From a checkpoint of a small sound classifier: activation relu, widths [192].
Rows from block 8, named by matrix and row number. Each number is 500 + 50 x the weight over its row's rms, rounded and kept within 0 to 999. All counts start at 0. Numbers have three digits each. After the name is the row's rms in percent of the matrix's.
# conv: width-5 conv, dilation 2 (model.blocks.8.conv.weight, 192x192x5), inputs 0-31, a 5 kernel for each
conv.80 103:465491507503525443470482516586537508504463422464480454473454429446471472504476500514516531521495513473409490503528598732481513505545690468488488517553475521509512463472491516497508569519507465344466468445502686531518493471391433498480491487476469460500646466476469495647496481490465430541542516518651543539508491415479492509497519545516514485460546522531500400502495500459426537513522500450448473507493508574542498485563576535495495561555553533532638528526501480411552523510478435
conv.81 095:447469485477487319430454447485578505491497481553504518497508394456479472471410473482483503553507506490470407501494541565468532503560535307448445431488556491488459427473483490480489622545553580556493545509564515501548567569585522501512483515506542496551508432498467493457515495504506492377508495517536480528562560597451464490478491555485462461418559509494493471526494479475475584524502486447469474489494483335511513513562337514514512556322494492511544501534575568590565495459478459
conv.82 097:576473535499432594507530495482500508492459452640478500463527544465517511451569483547506451430433480505450423450446418443485466472497523573516535509495532451492531544558450514486428469489450420452435464456506531495525491463505650495517483542462465481539562479492493546518435419466486423399515477513558496531512486528577470524493440485482477463468464456513539479423391429475428497518530511475553460512485423373502459526563407513470508550409494458506541494516507464498474483483452468
conv.83 097:637455473504466612486510561567510548499489504446477546509564679471479509483675460475511458461482455478460489500496501488460485500485491669480482537531482474483493502603451453486459356468467430461431481511513510472466468446459437479541538578422474507512531526485504557568494474447470436433503494490465517479474451478650453473489458515515479475505468495472485488490465444455417487528507503530620465461495443458540520531543502524505523543494502498519538487470470447454513539510496505
conv.84 091:457480481479492350449423431463462506539526533505534553513553390446466483468445475461475498466472551516493405491509541541441529510528505352465450441483502494531505416477487491491482525552620609632488575534562489511545612595635496516512472523488575529536476434523467525433469470534517489409469501508519500545596570616460487484482485442500530510507486504558517480475474527522504472502543517509464494483486472407466474493479419483486516478399481460505480505553612587640455496533502514
conv.85 106:357459458504520459523518534525533455476506493433458466477516393464464486465398485476528534471459464427377526492493508503510488470493494471511512559541423469464455439383467456474465556455474481477534488489492492489487482502519404478464486502536484477484474513510511515488433449433417373610509504527509495492486499525375479470490505529465495512496493480475442390433431433406364531477511528469331453447484478610525503484443568536539510463566528512495460477492485507521529468490520497
conv.86 096:523575556470498520505506491485457448479496501446466516531534564633596501555529553541454472471547541522556428437476505522438444505524539546526507472466479546546527563530597551492534435473484457464469407493525542504489489470442451470502536556470426496532562484442459459475506569550523555488391438450418510488490472431524575557478507471446480486520478527523506567510565539518540472484516507548523617557503536471419432436402483414424419395459411430431412521490486471437458452475492516
conv.87 115:561480477470443534477487498503523543556516526386445489495539588499500501476552479475476456496514521509481484471484483464452476469486469521467478482479480512500522512543487472475447435462486469502477508521515492395412438447530317390461489518463499507518485540493502520455502513508499461488493500505471454469473450538547475469470443527536545522523487515526507485514522516502479483539566542529549493471470443529526538527475553517534531471514500507516472426443447445542531539551528519
conv.88 105:508506508487496475467460494584523524523511503490486473457398474465481470518530513523490508506533544503415497504525592748506492507541674489481468495538496542541485372494493523497498540524516488406459446444497718531540516471439471501489472426476464452500670464445448504714503523525491412527527510514688534531507471431503505528494520530519526526524520545556512424503525527480431512532536525501497497509482483553524478510606566541487531600547534520550696535538510480433535535526513503
conv.89 104:374458460485484428497480481425550485497510526437496479486532393455438451441404479487488491494456464490494515478470475454486470490504466442500499500468430464487518539388444451467469594494465514540527489519515475497503466497534414490497496516516474511509476500479482506443465436442490512625489502523487529529488491533384460458469480552494519500514507465488507517464422456485504565494511526538366453454474473605471462482423564493495493419541480473480423501518474484525560490508504516
conv.90 108:477507474489494491501481479345523543509489505493496510537536502493484490508495505490494471538504464476622445442434445273490468459533257502516487481395530507487500560484497462480529482534489497610535488472540255486520480512588522512534540504528478463536243552511470516309533503462482644487422461468393483513485493573495512481483492538551498470464537516473473606539495456482620550541511462517497509478482522514459488491446504461486499439510452470487401485524487501580535543516484489
conv.91 099:472502509525535420452434442454491520496463461665479504503501465493479474485448506525514529505534502507505471497488489509558500496536563410468453469502603519525542542487501502520532501528507489483486478478519529494513515478488696485512512507499468471516523459534502511513495518502500514426515494508567475503524495477469509509513525483512487459468514537518525521503512488484491522531503482492481506507515513330535520533562343542540538578373534517533571488520518479480486501492469483
conv.92 100:510509491513502514539511504495521531510490524500497478502522514518527538477508520511535542509496514506449451437433425297484484504520276519546530544582519513498528405497487488494468490481469449621535536542570321469503490487694496517506504520539521520564314582558534547344511487508511439516475492484472460493465480723508517500522504526539530487453521522529537467498485478476431528537517505459507501497505486528512545527507519513544525520522499504499500473497475496708531529512486477
conv.93 099:516564545499476526496491471461508512544508497476479506502505543587583528531522551532484443477568603564615479477513539557481472509522532524506513483454471558577558587527582582518514453478514495480564479488506551508486488494457487471498511525559493505509542484456447451468481601624578614514461454448410509481479491459517574544498482518525538501518463543563543598499597615574601508515564538574519585584529516467433415419406441418396400386430423423420386509489491490468509509537486488
conv.94 110:339448477475519445525505511534517462430446485597474492485459374443442430471332467499500530511477451425441484501491504548512506482493563422534525547557570515496477492373441456452499543473496501430453492478484547519494519521432601505511487483479504460488545437524500485538456445434408433463534517552562505503520526423347454471476510525467450469502534503497470474469439428382411560497481474494362439454449496432532520513521425533509510535438541513518530509487514518415523460447465507
conv.95 097:456466491468479469453501529519592497503556558509508491472471446465489494530463472501477468516475462504511530514514528531489519513509525475466516536504492487496517539462468488469482576516482490435492485504509521476474415360308416474470478509502492497485505495446479511590463475461474492484484502485446498498436387314466469493476498578468498550558533470476502530494483481501496580491495568559445469493477489541525521512494552523518502484524505514496493495482424377299603490498544550
conv.96 101:395488500488504480545497495563468557608556524527480530505460415487517503510386492484487508447539574513488512519500490510500478477450518456543518530561480525565506490387477512501497459475528576474494466499461547446404444479381517456493432430482475488451540464496495483578447519548507491505525532504501461406425478380394488488484489472567610562527476559609534489446540569515488468562628555538376475495488488500522553525495480516560528494496533554515510463402440476383464572610546516
conv.97 099:403488476470483445503474480560474542605551527498476473478456417476479453476414489476467504508581582502481515509498506580502485476453551444499498497539521572563492496402490506470469468467539581478462465475456578471402453481392497471434416427478482479446548449478463481610484557567496465489518558516547498407440470391409486475458480493566626554534519606615512487493574566510477486572632551548402480492460464517537567519507499531578527525502551557512546487402449488384490543612554525
conv.98 103:494457474431449508482490490353387481531513532442488555539510522471455420459500464479446411458501538509638496482454470337496504500517330507487508498336457525572536594475460479444512410484519523561514511484543354492480511498510510530553522487479491496538366514505522566422472519527501624535517518541389502480511488499495451474432458402496523495507444506549532656463503529511615421508556526577498474478441499518516521533452538512520548446533504520558428497493501490499374474522501514
conv.99 094:451488480472482385488467454502563511499506545533525504501530427467480478464460514509488503568505510507454364417411475469459489479515415393493486472566568520503516421466472468473470558535532550673509539520595434521560560552707514517496486501517540487549421486500483565399550504524519471428454504528546493550548553700459487495476483554506485488508585519536523448538492485505468557512511494481453463481474479456489520555544451496532561545433478504541541505558569560719553489467477532
conv.100 094:625521493438424620533523517566590510463509537506505530517554652563532505480639532505445446490472464490424469493496502524434459474492521613534519486521490462460478461590512487439416512475456444432424491510534543474474473446463428493544528565427483508538544543519522544547497471459480408426486485473492499477479455485611530490453435564493463530562488482474517449500462434458394539486485536560583524480433411471533509488525510529505487513487517505488530482476472442486592510469533563
conv.101 093:484497504516526420495454476511555505486478482664494508475442450466449464486446503513525546535528518498515453486482502555510478490523585403496478502525593545534523543488501492488529586516491462385443455475531571525517516479356666511536505471473466467516558423494523559605486526514480491405518515511545508513537483351484507495506531549498480475486571566555523537503526506468478569523517503517477494485486512395558521508546387554526527532399545518529553521516514466345573499483466480
conv.102 107:506455443403429477449448451316382483537534530428480542538499514464414391419500467457422411460509530520594468452430442334477488494506361499468456464343465514564540579478455446427482440503528536568501476480533388501501509516517491519554532481483466479517390465450473513421487513514509576523493531556443515505504502499502466441412431414494536506507455515549526621472518518504568440523555526561505471447415473527485516529461525483520543455522482509543445503502501510509383476521515521
conv.103 091:493516485422370561548564552567629475458512540542538537512518522550560536508506529497433388537455510532453505490506484492463481489469467535571567529510507440491507461500495482422357573490472453419474494520529505501519480425464447538551533553508512508523489493489523558553504454480499405466510488427459517514480448477506517489439378608448430519537549454509534477533460472497424591457500573548493500498425353504534523478466512545505455465489512486445460491512467439462633476433507547
conv.104 109:534507519509396553520530522454563511509533494489519517506529540500525501418539506518513433476430436426345462497509515584453512507492581557532550537440450422447453436518493501486379546496482428385459533535535660529514505497512468524533528525459535550530624512504540511489473436434416383462535534516668531518511512550531499508513401541489515561556502451448418288483430447429439536485496495364521490502486384520527503478499545521511479476537524513476497527521509516528563505534566543
conv.105 099:433494486479468465522497482498550518499491526519509485494536434483507480431439494501490510515485497509430434455449461371460480495528328443521503504556496470477477369447469458450427527502508523680541538537552347500539527546695492501494495516533530535548341572556507525345494475505513437516501492512500485518518551710439490477476472547524501465485510484519509443491457464458437542508488485463446474477461444519513520515509509519510504502506504493492498493542537551712553518496483510
conv.106 102:574502530499414621543543530500496502478465461508521563524531552505524505418571504546523454433392427457343454467470451446437476490487504617547556538498449417454523491540471500467373448483462419428452512521542562480512513471506489508558531548450518531561561530476491527475434391428452316440524525552611490526531498539556490520496420469463487482478457427434476345421370397442354496472486477399534490520479385426496490514532444477471487512456468452484504488526532495526479481482485477
conv.107 092:497522537503489483485506493439619464409467503518497499495529502534530502527489519526494462520493481522620482509540534462458516553518443475492511491440438474492507597519535519508537623495462457475573576584548447541501475457440429477512514563588587574526459520485491499417495506500539625536547556512382535508496469437506524537497508616457397471518522447451493600518515508543614568445415496556506530539516558504536517499419478508472466390454489498478390545509497470442634455400462503
conv.108 104:489415442438453519460484486401362459546543543448489560560506525442452447459500427442436417408495533529598503486459457357496506493471369524462476491375412484567541584462434462462506418490530553551523517496513383504502493500486511520567535507497504519513396495483509534465448496521521583542522533541420525503495483472491424439446458380477541528540416502570556624431487530531571397507583558591494441460464500524504509539458525505517546457533498517537432518487480484475361469548540537
conv.109 095:430496520529527379457446450480495509513482446653494504508526398470472474456381490517534539475503498483466464488463462489532508475517559317466467496517623541525535529451500498519511525499521530526507502471496542497513525542529645481502503522511503469493549452539497480511469502484487477428497488504563470492536538526422507509531525470482470457436493530521504493459490469467457526527518469450447498501514517352529527524553348533516527564392516507516552500494535535527463480487471452
conv.110 099:532527524498495537503521507480477459465493517418435486495486562559569530562532502511488460461500511521625511528510535515484522518530478543512522487454452497516520588535533538522540436457480482485549541505506478479466466462385433445494505516548554508493489536505475496479484519515538636572532468420331486472465455368533527527514496495451456486536428478499518625502525525524598457468483513588537527535520545553528462452396519495438452399520510453450395494480467462386478452466479511
conv.111 100:387459454469497471520506529521591473477494499471494482498523408456458454456416470469498528505463450411362516488504507526500487487513516481512526551538445472507459444425447456436440603484485488479516499494520522479502472485513415482494508511522495492499500507513494500485441442437403353583540514535491513510479489517398462445466489584490477504528537475472432375480451440393355580488495520493376432449437464590528475459427555534502484445537519479468442494503480492521591487467506519
conv.112 092:453490488446468484494490529631593498426450550501506457467453449485500464516482515498456502523489479474407521499515561680491499491524646500522509547598480495498468426472489490421457580511481482421487464443490643508514477481414403507485494488504473449474606485477463508675469479468449369509518514515614531504493478433466499509458496599496437475590555509491497454511480456420361582514468539596441489484434458575526491503563578551517524575557551525521614511508488476421613501432480563
conv.113 095:429491502506504492560547529529459475467428446666469501504499466490483493461388487514527514445456443452470482519509504515558524503529550475568551556567559486487505512450484492490476482483483480474494531495515550518515528512490696498515508505524535491520550477574529509533425440432441451436539499532584485506545515495426486498512487457475445431480475481480482498413431422430438495497485467495443489495486468381529501507540382531516516552415536503509539508507542505489437463455433470
conv.114 103:365435459466506432491464427460562481480480528647488524496500349443460454476358431476483536499474482484491481495484463466508510489501504351483478458519608501524504514383431453475505520486494524537502508493503490493496501515518654502529502493515519490495502452487470466472458441463464473436511491504524467472502517515377448468475513553485479485517526502510501506465429443448456573509511494515378432455466491394495496491487386496484485492409489488483489488492505525520553470482485536
conv.115 098:442518511484515494562502483542416540624581518514452524544466444511522486497434529506485519383488589530486512520517485494506494492473481487554531496542435470568499470419516524498488417461536571502498506518508508502437431451430534440515459393511491519484499471519485499535383478560503470530555547478490498434415456445436515504474503424560654582521407523608523484392511576515489422536661578527421516521493487533557548491462498552552500477521563553484477498426418449443426544632584524
conv.116 105:474503491475488485510496485559487425429498536551479500503445465503483464478469523491481496505499472452425503508497519641513495450487621472523503497513558524518499483462498488475481507481479488332470461441476647515517501499275542497514499457485473436462622481495501481623482475457433412449501510518592495513512501295475515495488497502452468534573543514514496463485471453443407516486506521524460502477468458484523515498532496544540504533497547539506558495506496492281503440453519575
conv.117 097:648474469488455635496497526572522484457473475413438517507573684490491530498671470483481467475474464488438494500504496505460480496479502684488499511529477454481493495600460463474462370453434421450440497500501519488461467457468412459550545597434487509510535525502496532563498472460472431454509494472470521485493474475640455470490460528482469500507468480480522472484462451477418477497490525532611462462476440482553533508536529558527512531519522508513541503469468462469528490471502505
conv.118 102:359457466486493438511493510447579467475512535454488498496531397465461485461391492487506516504449457495481503471463483430476461482486440438510504523497457471495514520394452448468468580470468494520531482511505458455465461455504415481496492515526483510497465499508488522444460444451483466600477487511435471485481468503369474467494477565486473500505527479499506498480445445474466592485503514524364446454481478598516477472411556525500484415546500478477411465468467468505580475469515519
conv.119 098:448485486496475346456465457475549516501501480563459509504538431475496478475419484505501494524514517491470433531508528541504522511554567289464466472497559502499510488480485490491484554503541548550509523513550541492516552551545541456504503539524529495534557457522486480452503522517512501355494472488508460499541547556457489507490482547499477471439533526504494458507514492490467559525518486446468491492500481249526511509551282540519510558294523488487544468507558554548532493479475446
conv.120 098:526537547528506516488511504467413467507486486447466516513488556570581555587529527532508480443544572539594460471532548548478492540548539526501522500472438525555525567530573577539573433472505497488523495512504529511491490498455470468499511508527521519519525472452468486468456564591550602490470477432383515490480477428537540555517507433466525486498416509554515579467565585537576423479529499559534562572543569459451462442394437432434416370443438463441394522491486484453422466519491495
conv.121 090:456501473453437465566557582533660441438513569523517529523538448513506523473461521492461445561476493505488465458508532487436474504520473485566569590539503479484490478491501481448420640466478483505500478549583495493489482470520420518544529535539506525544488505537551589503491477481472445489463488467385502503499487522464511474454441675456420515576579479513526510529457444462461647471494569593470501466448425544538514481400535546510485394496507495485406507514502498531678459420506571
conv.122 107:530491530486350535485513489490577538466463500505517450473496513483523489408539502526493371505508500508401512515528527609510517516504589540486522492440484496474490428511471515464323558519480425392489515510514643490506485475471420520480493513500511514518622525465521505538473495493490375489546534473647501502504479490520488524490348569531471502536521528500518406489496491486404562546484516476515477518471331540529525462543566525528461512553537537482549508508498479487593543468491522
conv.123 082:463490475459419541607596621545635448438532555533509501501513479501516514501475513483474447528431442465434522502506497478491503486444451516573594611515476404427463446497493451438394615477499511493491492486462485490473494474448438497486513520532523490459463513550536518531435413424419376444490492449456501487510500463488489470475427632428428528576549432457508477484411419430380625438478572569459469457447403492542523472463504570521479444476536513470455487476501488455643452433513570
conv.124 104:366409460442470454470469461491456529604564535499512545522466404435470457469366419462439477422514568510495488459464450435495465476457443465489501472505446520591521494356408475452460481512557572510512488500507496496464479470436487517530481439506494508503492466458469483523411494555508497558542558523482518473468466447364406460430462469559610555531448532604519514409517562514499457553626559560362421461435464519524534510427506514530508432513517535491449506464460475447464547614551527
conv.125 100:453491511529503472499517534426423444444504568345471484490529481468481519501486511529557500485492439504659482452456470406471462500509396506520541552439452509484518601433463485528538455471425482563514474494499398487484471473518392483494483509500463488505406543496526563425510498442515658572454516522415511506483467495465494502547501442444430489523488499429499640501491435512629465475433485588448478488536525614497515521429606529547551446586508530543444497494473467506428440448506549
conv.126 097:598492501525514578430476512510404536543521505449502545518556659499519542531613463474529506442568557519547445423450447459425419464476488593429482521496459542570548562581494505530518393528523481484425426503504479487509480467458461489526515559419424487490496508396440458473461570557526539501478501449391507515482481482612478500521514418528530501520410549551530562471557568522533399543554534557593502505539527452455466406405463439432414394457426435424404506507481478476408542541512499
conv.127 092:453472471468482362451454440475556530531498518522534523515548422453473484474469505502481495555511511504432397458476512527490531516540452382470483459551562534504503401482494480486487556561556577643514548548571434515597574585687496536521500524526549516563421480475459528422547511501506459447460521536511496567536561654462480486481490558540540498483575536532507425545509502488448544536539484449468474473474475470481514547499469494536537516432464501535513516582576602709568528531506498
conv.128 105:360431445483506418482466492536592466442464484567487511503516369448445452452359452464503530515485471440377463492487498512463491492527574411509487537569556510516495482387429439459463543452480506474486500493518562500465491511511548494529504533494506488520570429464449454466470479466429389462503478507546473465491513528372428454472489597497457501509552494487460386490475445414377587500476481458359424449462477432484459453474409466441456480418459432453485489455490514523601486444491508
conv.129 106:522513505525528510490490505463529472455498555443453488511532534526509538568527495498514492485505478502662464524521545453448528525535449530494495507477465511505528641527509499517565546462476481552533567552528400541481516475410448472502533542543568531512433532506485527475493517495504666598563568498303555495524486391530509500512527529469444494537464488479499665498522496511634508478458493603532525506526567542534504494396527503493485395529520498488380561499518494417524459448493535
conv.130 098:487500499500474509540529520486532552570533520475499484498516487507535528437489513516529518512511571522450492476455436329487498515512333486538541549579494505551524440489485497488407485472481479553526523544535365421431410472658451508493500509524532557535367543540527511350479498557519435517496514509495424439426482663480497508506465541560580526498508508572527454504499545514450516545557532498475481490501439512510570528503509514556532522497508527500498414438419478674539553572520502
conv.131 106:668491471489484605508499542567458501480469496459480509487509770510470507502752498482490479477506490481454440453454456483420452458472501658506484520547498502493492471612496466482485420488483459472393454477493513486487479470477462489532510535406445477503539494460452509560506497476488450467498506492520505498490473493688493473491482464479466470488477513498511477494489466463452442523507498520624493475484476458481479480520490481466470512480477464484529500490480464475461505482478496
conv.132 101:467508500491514438526496489511550523535517505641519543514455413472460476492435502494478517491539562519519440487494505541482473482514567389536517501510556521562515517483516485488504558515525500442416445503543562496501514469357621500540503468456465479522545395492511558558455529539500493375496497503505475506521469368458512492475512538515541510512520539573553527481535540491485551533574544530459498482476500323520533507519325517525506508352514522511523496508511457373564512545517512
conv.133 099:595444435422454576540528504564576523495463501593499561511531586463455482493592462456433453516449487509455394475482464473426491507501461577523492459535532452480509469569439403413448512495481486521432529527546489521511500499567554496559514528434525525549496466518492517506516448467502462365501465452497514516513519580589435421428454559501482462495540481512510461515433447476459560529535494481568437408420437366506471483565386495458465551379486446465543521522512520578561517490459486
conv.134 100:444472499486487493498494502547479548614573535488499494470424431478490467479451495497488496460550586523492530521526515575522510498469518469489502495504468549571501478430479517486479484505547581480497486501460533452434430424354483480461412395505490497445514483472491475598453528553511470508522534481499476452415430366437481497483492478551618561528470550607535509465543562505482472546634581548414468503474468528533552511474520540555506486539541554512510458440423434359494553610559530
conv.135 095:385483511502512417493507460489456499496478470672495529511505405481495467464342473507511531431477478472465503527503496520553525493518542345514507503541572504518511514423488508494502507495516530517517535488500543495515536542527684512533524509532538491498548446547508458493416470458456470449509474519565480495535556527384487511500514451480480466458458492492481485432471459446461494522501471475412492495487487379507486492535363504482490531419521485498536488507539534530441481481467473
conv.136 103:514504502515500516531522517510516514513509526499494490495539509524524526468511520514537531522495502505425441439416401286479477485510273513539545538591510499497514397511496490509457476480465460625538541538568324483505484500696511508509508515537531538564316590556537539334506493509507429498489495497486471490480493721519515516525492522530523510459523520516522441500474476475426518529512507453504499498519485529518536528516523534541518516522507516499503479511497496706515528529509485
conv.137 103:603512472457458578510504505554535524515507562397428510528551646542488499492626526482479466513504493492443465472478486495425451457501511595499489472532496482490507485575505456451446417452466457499426475507548532470472474464524350417533539533420457490538540534504516548512516511475476410429471487487489484490494491529607512468465457507487501523564504523496500465524492462464430508527526532551577517468459450494510524513527524517523507521517488484506533477469481479534539516511520565
conv.138 107:482464478471477507493507496447493571598558530496495540526480498495523492515486460471457457439530569544568522521531501447522508533499450494481494478438455513549517545467482493473495445532534524498502518531507434395391404399383509478514509507517523535492436512503515511459452524559527552510520514486410435414400406398481471479462491490565591528497452534577533561463532585547547471556590534547482480494477502519552552517431528537555512431524526527513441419400391396390495575604531499
conv.139 097:563603569521515543499506494499414484506474485440470526534527641644598521540552557545494496483537535483501445452457445488416455498520532548522507490488489525540507501546638592530524419451492469469430437488477516484473480504479429471541554546428455498515543495452442445469527549544496509458431438471466496481498503478555601558500507441477499469493453503517473512510553533504500417463515468500550639594537527464451427441454483442429439430473447427443428495479485500476431475498471488
conv.140 103:588509499483436531450501515557542492482543547425452441525550605551540532502602508504494460540520490500426505499497509565466472471476571533453500508526507487456491453581510502487447457441461443422442470477495588395423434451431403453464538573433454475499591505455497501564536505476470397455475480450530426458463465456592506508492447527462466538574524504491522459555516470477400520485493557552576508511485432530532525484544552525532474533522500521480537420437446462446544488469547565
conv.141 099:440448452439458488481513469468465589630587550495535586578490470463489461462457457458444455436534581516536464413402394345488455487472374503498515466491458545585534512403432470456466470531527555526506478515516404502485464497496538551574543477508480531499423494472516520492447524546500512538502533477404530490450479483449445460431454478606653581541453569604536540449533576509508482593661587556446450468448459492484529484388489476529475385509483524467401519494440474493472604634582548
conv.142 100:441440464488501476482477511527443442498534565411472432458430436435430445453458473488514519469460448451460542504516534604533486477478529484480495520493465515497500504436437463483490497483514513488523496475449536443459451449378421478442457431519486465454510511489504495572444429430418451566557558533589464478463440385451459471497499436457504540561517491471474480433421441434453497485513552565407425452471471576537535508500573543570537538574551562533534452453446438381429447499539567
conv.143 112:531488516500371557519535508465549487496526498465512503493523530495518498416549509523512422484452458452322469498512505573454504510488569567520540514438447436435468419523475504476356535488486434400450522536526639524515500488521464520509517521462537537534610516491528501489465450449438351475545543505679537521508504537534490520491392539489509565556492460451457294460443454455428538495515530407521488501475367521519495468522557527514475498541514513470518526515511498538556497513554554
conv.144 102:465497522522542400460430427458460524554507521666491509499480437467468461481444494532519548475540543528538473491457461487546495486504517385477463464493619547560549543466505505517537475496505520515485474473505496500500506492475701514524512485498482470497510400510511515527467507526502518454519496502560472505514479475466495508501530464525545514513492561578557562467512506486506500554556507515460504502505520368535518526559353541534534573411532525524559483499498485463464510534515520
conv.145 093:467501464479500504571539521527588487478505483677490502475440454489475470475450507478487509495489481463459495514512517560524512491522576477592575564567550502498474474501500447450476589484474464422464499510535563512497507463386637498525495473511508503524562442535523523542429460456432448388514515534537505505516490378466506471469503579473470506490531508508498486452454455417427583494519515501469477445451472348515512503509354522513483502378526503507520509494511473380587484474501493
conv.146 105:455463498498494479482482519565478548591598543442487492490452457458493491501488494515512524478533574529515518526523545598509546515510570481474488516544458534552513499450467506492479472495527555479474496482487570451385397404369452492470442427491497482475556492468467504609477529545514504513521502492555488395392407376472469513503500484548608578537492534593541530472547576517494473547610580564450471498488486550526535524542541545543538560536535542534567467394400413381484548601584539
conv.147 096:470487498457428545569555524560587504483485522645526510472437479492509465432461497506476464506477470425407471485503518581503491487492595514567564531524564506506458433471466480438416593511484477355468483488499608543537509495364600522530502459506502490484599473500525505571466462441388368445536526518577535544521514374453480495459444577502481507532533503491466440490464451386364586526515520497448473470439398448548528488501449548526489486452560531500518537545509499370584507481507544
conv.148 097:453475482466483301446445432479573502519507518554499537507516380439462465479439489481462499515484557539526393509513564566454521507559517310459444418518528484541513459472479472481475586516570569572459553510561498502543565553598516486505486508480552501550513420490460506467481474563544524370496481502522458519567548603444475476476469559496511493511533486562526517508492546513522568510558523521473481482474482339489485508541341506507512549319492479496543484539574553593554494497484503
conv.149 107:346460474472485424492493473435512496516495526423491483489522379454453456459404485494494500485469476498510510464475481443484474487487457440496500491464442478486528545363449453462473574507482520541531497505501484488513465509535427485502500505509480503495469498503483502456464450458494527616478495524486513522492499530359469471467476510512507482508501482492506526466441449493538530514524525524349442446467492591476460474421559486486493423527482465472423499511479494529507496507494513
conv.150 102:524568543514544525501499496482481446426446476458465508514510570592575536595525534520483489500548521512593514531583604586501522581594552526502509502485468511539534576546600572531600481466467466488560532549548517500496495480444475480504515515555524551542520517486485486477517577554551615571517500483416507485485457419550578545508547494455450457480494509494486574527559551534591494472456470544545603575533591517489468478434480464448440404496475486481418510488495466431480434426452471
conv.151 089:432481471482495494563565613570650436436530553507504521484542425503504514506449500504518531515423443479415499464469487433453476496468436496541549610604465440471480457467470472454474618445476463483458472513518453496441476458511428491512498529495480485496449518541536570502419417430454367476468499477419483452477473503437476491493494627420432516554548443486521469470398419446374629429489574581430461458468474538557516497443542565527526445516549520512437487446485478508656429446518547
conv.152 099:596467412458497519442424405439436523490512526550518522464474599441352411481590451410439461526522486541578462457471463440506498485458440546446399400399576530509515550597460418486555485536499493498494491501515451549505485450468592546528463449490495497505469478471539547521544511455524563523563581544486575512487445480592462416456518459503468505513531549523562574531509463526572473542522537538611469403470522482513514516476500504522509477506522541544508570514478449474442511474519521
conv.153 095:464479489458460509521512545602543531599558544497512471469416449469477461474478505499481502488527564505480526521516544633505511483471560497502518529544490532547479446469477506463440524507548559467481465468480594446460460419371438471449450413496478468454543484449487494641468514533473453492517524479525451442433415390471491495474484537545606560551495544584522496488546550494466522531615576567440465486448447547522546494481539537558495498537546563497528443441441414375550541600549526
conv.154 093:606478445446509572483446434508481514538517528636539506425447589440420435507608483457443502488490505549495454447443460502475447432438501579499435409493583515500476470594448450457505492532521482483421451465505531550538498466483659564494418438432449455508530469470497517590489472467515473429547521517516536539503471502598470450449510482500536538554515530563571512477461466510482508548564550512601460447450492410527514517533437537511515530452511495497546527529504471499475515542542542
conv.155 108:466492491498481498519499498488523526505481514502500488498536478510505502429482513499516502497480508501435452455451457343487475491523338492533510511550493486484481380476486469492440503502484494666532521529559344500516506515721497505495503523526523521555344580544516530339497486506506459524504489504481484515497519727489505493496473536531506470458509505516501444490468466470426524508503477460466475474500460529519516515497524533526525507529516506505500492513517518743530537519474493
conv.156 100:537596562486529523507514501490497437435459508444476505511508593644587525582525572533475497526534494490564482490526567564486504551579562533528515489486519549514493549552623563528591482471469459480541477518528535510501500489448459474511525515530489510536559504467460479496537562504501584532434446466437507502501479428538608559496530502442446470512503507476480557537560509510566501464447483569536629570532583513434428454417505443422448402486457444458425525511507492446500451444475504
conv.157 098:511538530475463528487508470454557545565522506495501535518490524552554507529508518523460428457550585543609454460513510532453460488510521521491508475460468538578553588509551548496517524528536522462540478478521569490512502492430467473496502514552494508505555500445451475481443559575556616486459459436408499497493495421513542531482467555543558511514481530572558604468568582545575521523578534558515552539499520429416401423397415415384404378410424402420384502505495488425551546548490495
conv.158 092:501512504482494457459456452463597557566537527515519536518503508520535502512495502504468471499557608556571445459484471474449484496489502468477488460467456514577534569507523524494522584529541518475549539551549505503470469457428458473488499526563574554515489470418418434442459541579544568476501513442380499484480471431492511515484493594553571514521498506599540577499548584557574555539594563571509516518496514451490480439353432466458397334412440449376340513480473470431597571551505506
conv.159 098:659469470507469647519532561564448551508485535444494540507563714487494523520701475492503487471478465471482497508493493475465502499488484691495505544529489476485494504606449473499491355469468443488456506513515480483467468449467461498550527571439498495523504531502515558565490478452468462452503485476433517483480462467661462473494473471504471492537458494475492507485462451461447452546517515560616478480499468486537507514524522520504519518507502498526515496477464448464465537486494531
conv.160 097:659466458502500624503512545564463523481486516458491534504548725470472532534678458470520498466478462482492502524498488490483516498471481675480481531545483468469489496614453457500499336466467449513457499500495481483463477456466466503537520559439496498492502527517503552577486468446471465471502482478446504472477468483679455465515494470504457488520443493476499515491472451465461445523502507540642468464508489511546514527543532531503519534526519486521530488466473461478448524470489532
conv.161 100:485499498513500496519537561387440458422485534404475488500523534500484486514492499509513470492457418465673503479479474353494485489528371508528539545390470448423477617473477471517556424489458474559547514509555363471537531506513468512490498498514489488554391561527545606427517474427469656541490522538391481544526500499488491491511514448457418455503467441401471669515460417471634459463434472591492489482517544576516547549441562510550576430563507557573426483540526500505439457412483524
conv.162 092:475502469417462530560550525562564549608528514520520514493472445506514479490496526483427486466537594533489509508527509522457490507485507522558564514558457511559498476455490497428455537495527560475445464517496523484462442424391454515489463485481487529480492490484520513559414516565507480475507542472458482476440431392471505481413464558566618542514480534605538505462542570519476535566634557550446473462408441506539559502437500535555494443496542558480464482466440436387564567629521507
conv.163 102:469448462464477520503520515364405494533510543451490545535502504473457451486490460473460435452502523500668502486458463313494506494502324530510511518372452517560534613453451459468526417490533517567508505499539352479495503496479512521553535483486504496529360520509534575434469509513502639523504508540376509493517492477479449456453476427502526485514451510543524691461503504492622440516554517598473468461475509529514514537456517495523549445526497526549416489485507498479400482513492523
conv.164 103:399459515513540436504522489503460520572530527559485482438390363437486461476388489530506540382488543486471470455444433432557483474453419453538537512555543521546457426386465527501512474499528579549511482491498442509507478520522587494485402359527496498503457426484526516516363459525472468536567540505485495507480517519385467525511535453532566528505434523578497489375482526478472430520584531514393467517500512478546532485447456543535475457494557539480462497509488515518447518569521513
conv.165 098:446477467456452451535514499500571518509486525520525508488531430487495474435449498489466480513476492498411448478487492391480512515526352451513512499560497475481470362451472458434416540509505530659535554559573375503546540562669503517507490518532559546560379549542505511338483483491496420501487490519511484530525556683449491469451448564519504475500526494494490419501463463459422559507489478451440464457438425492504522520515483515513518503472504497507510502542534567691575512498477509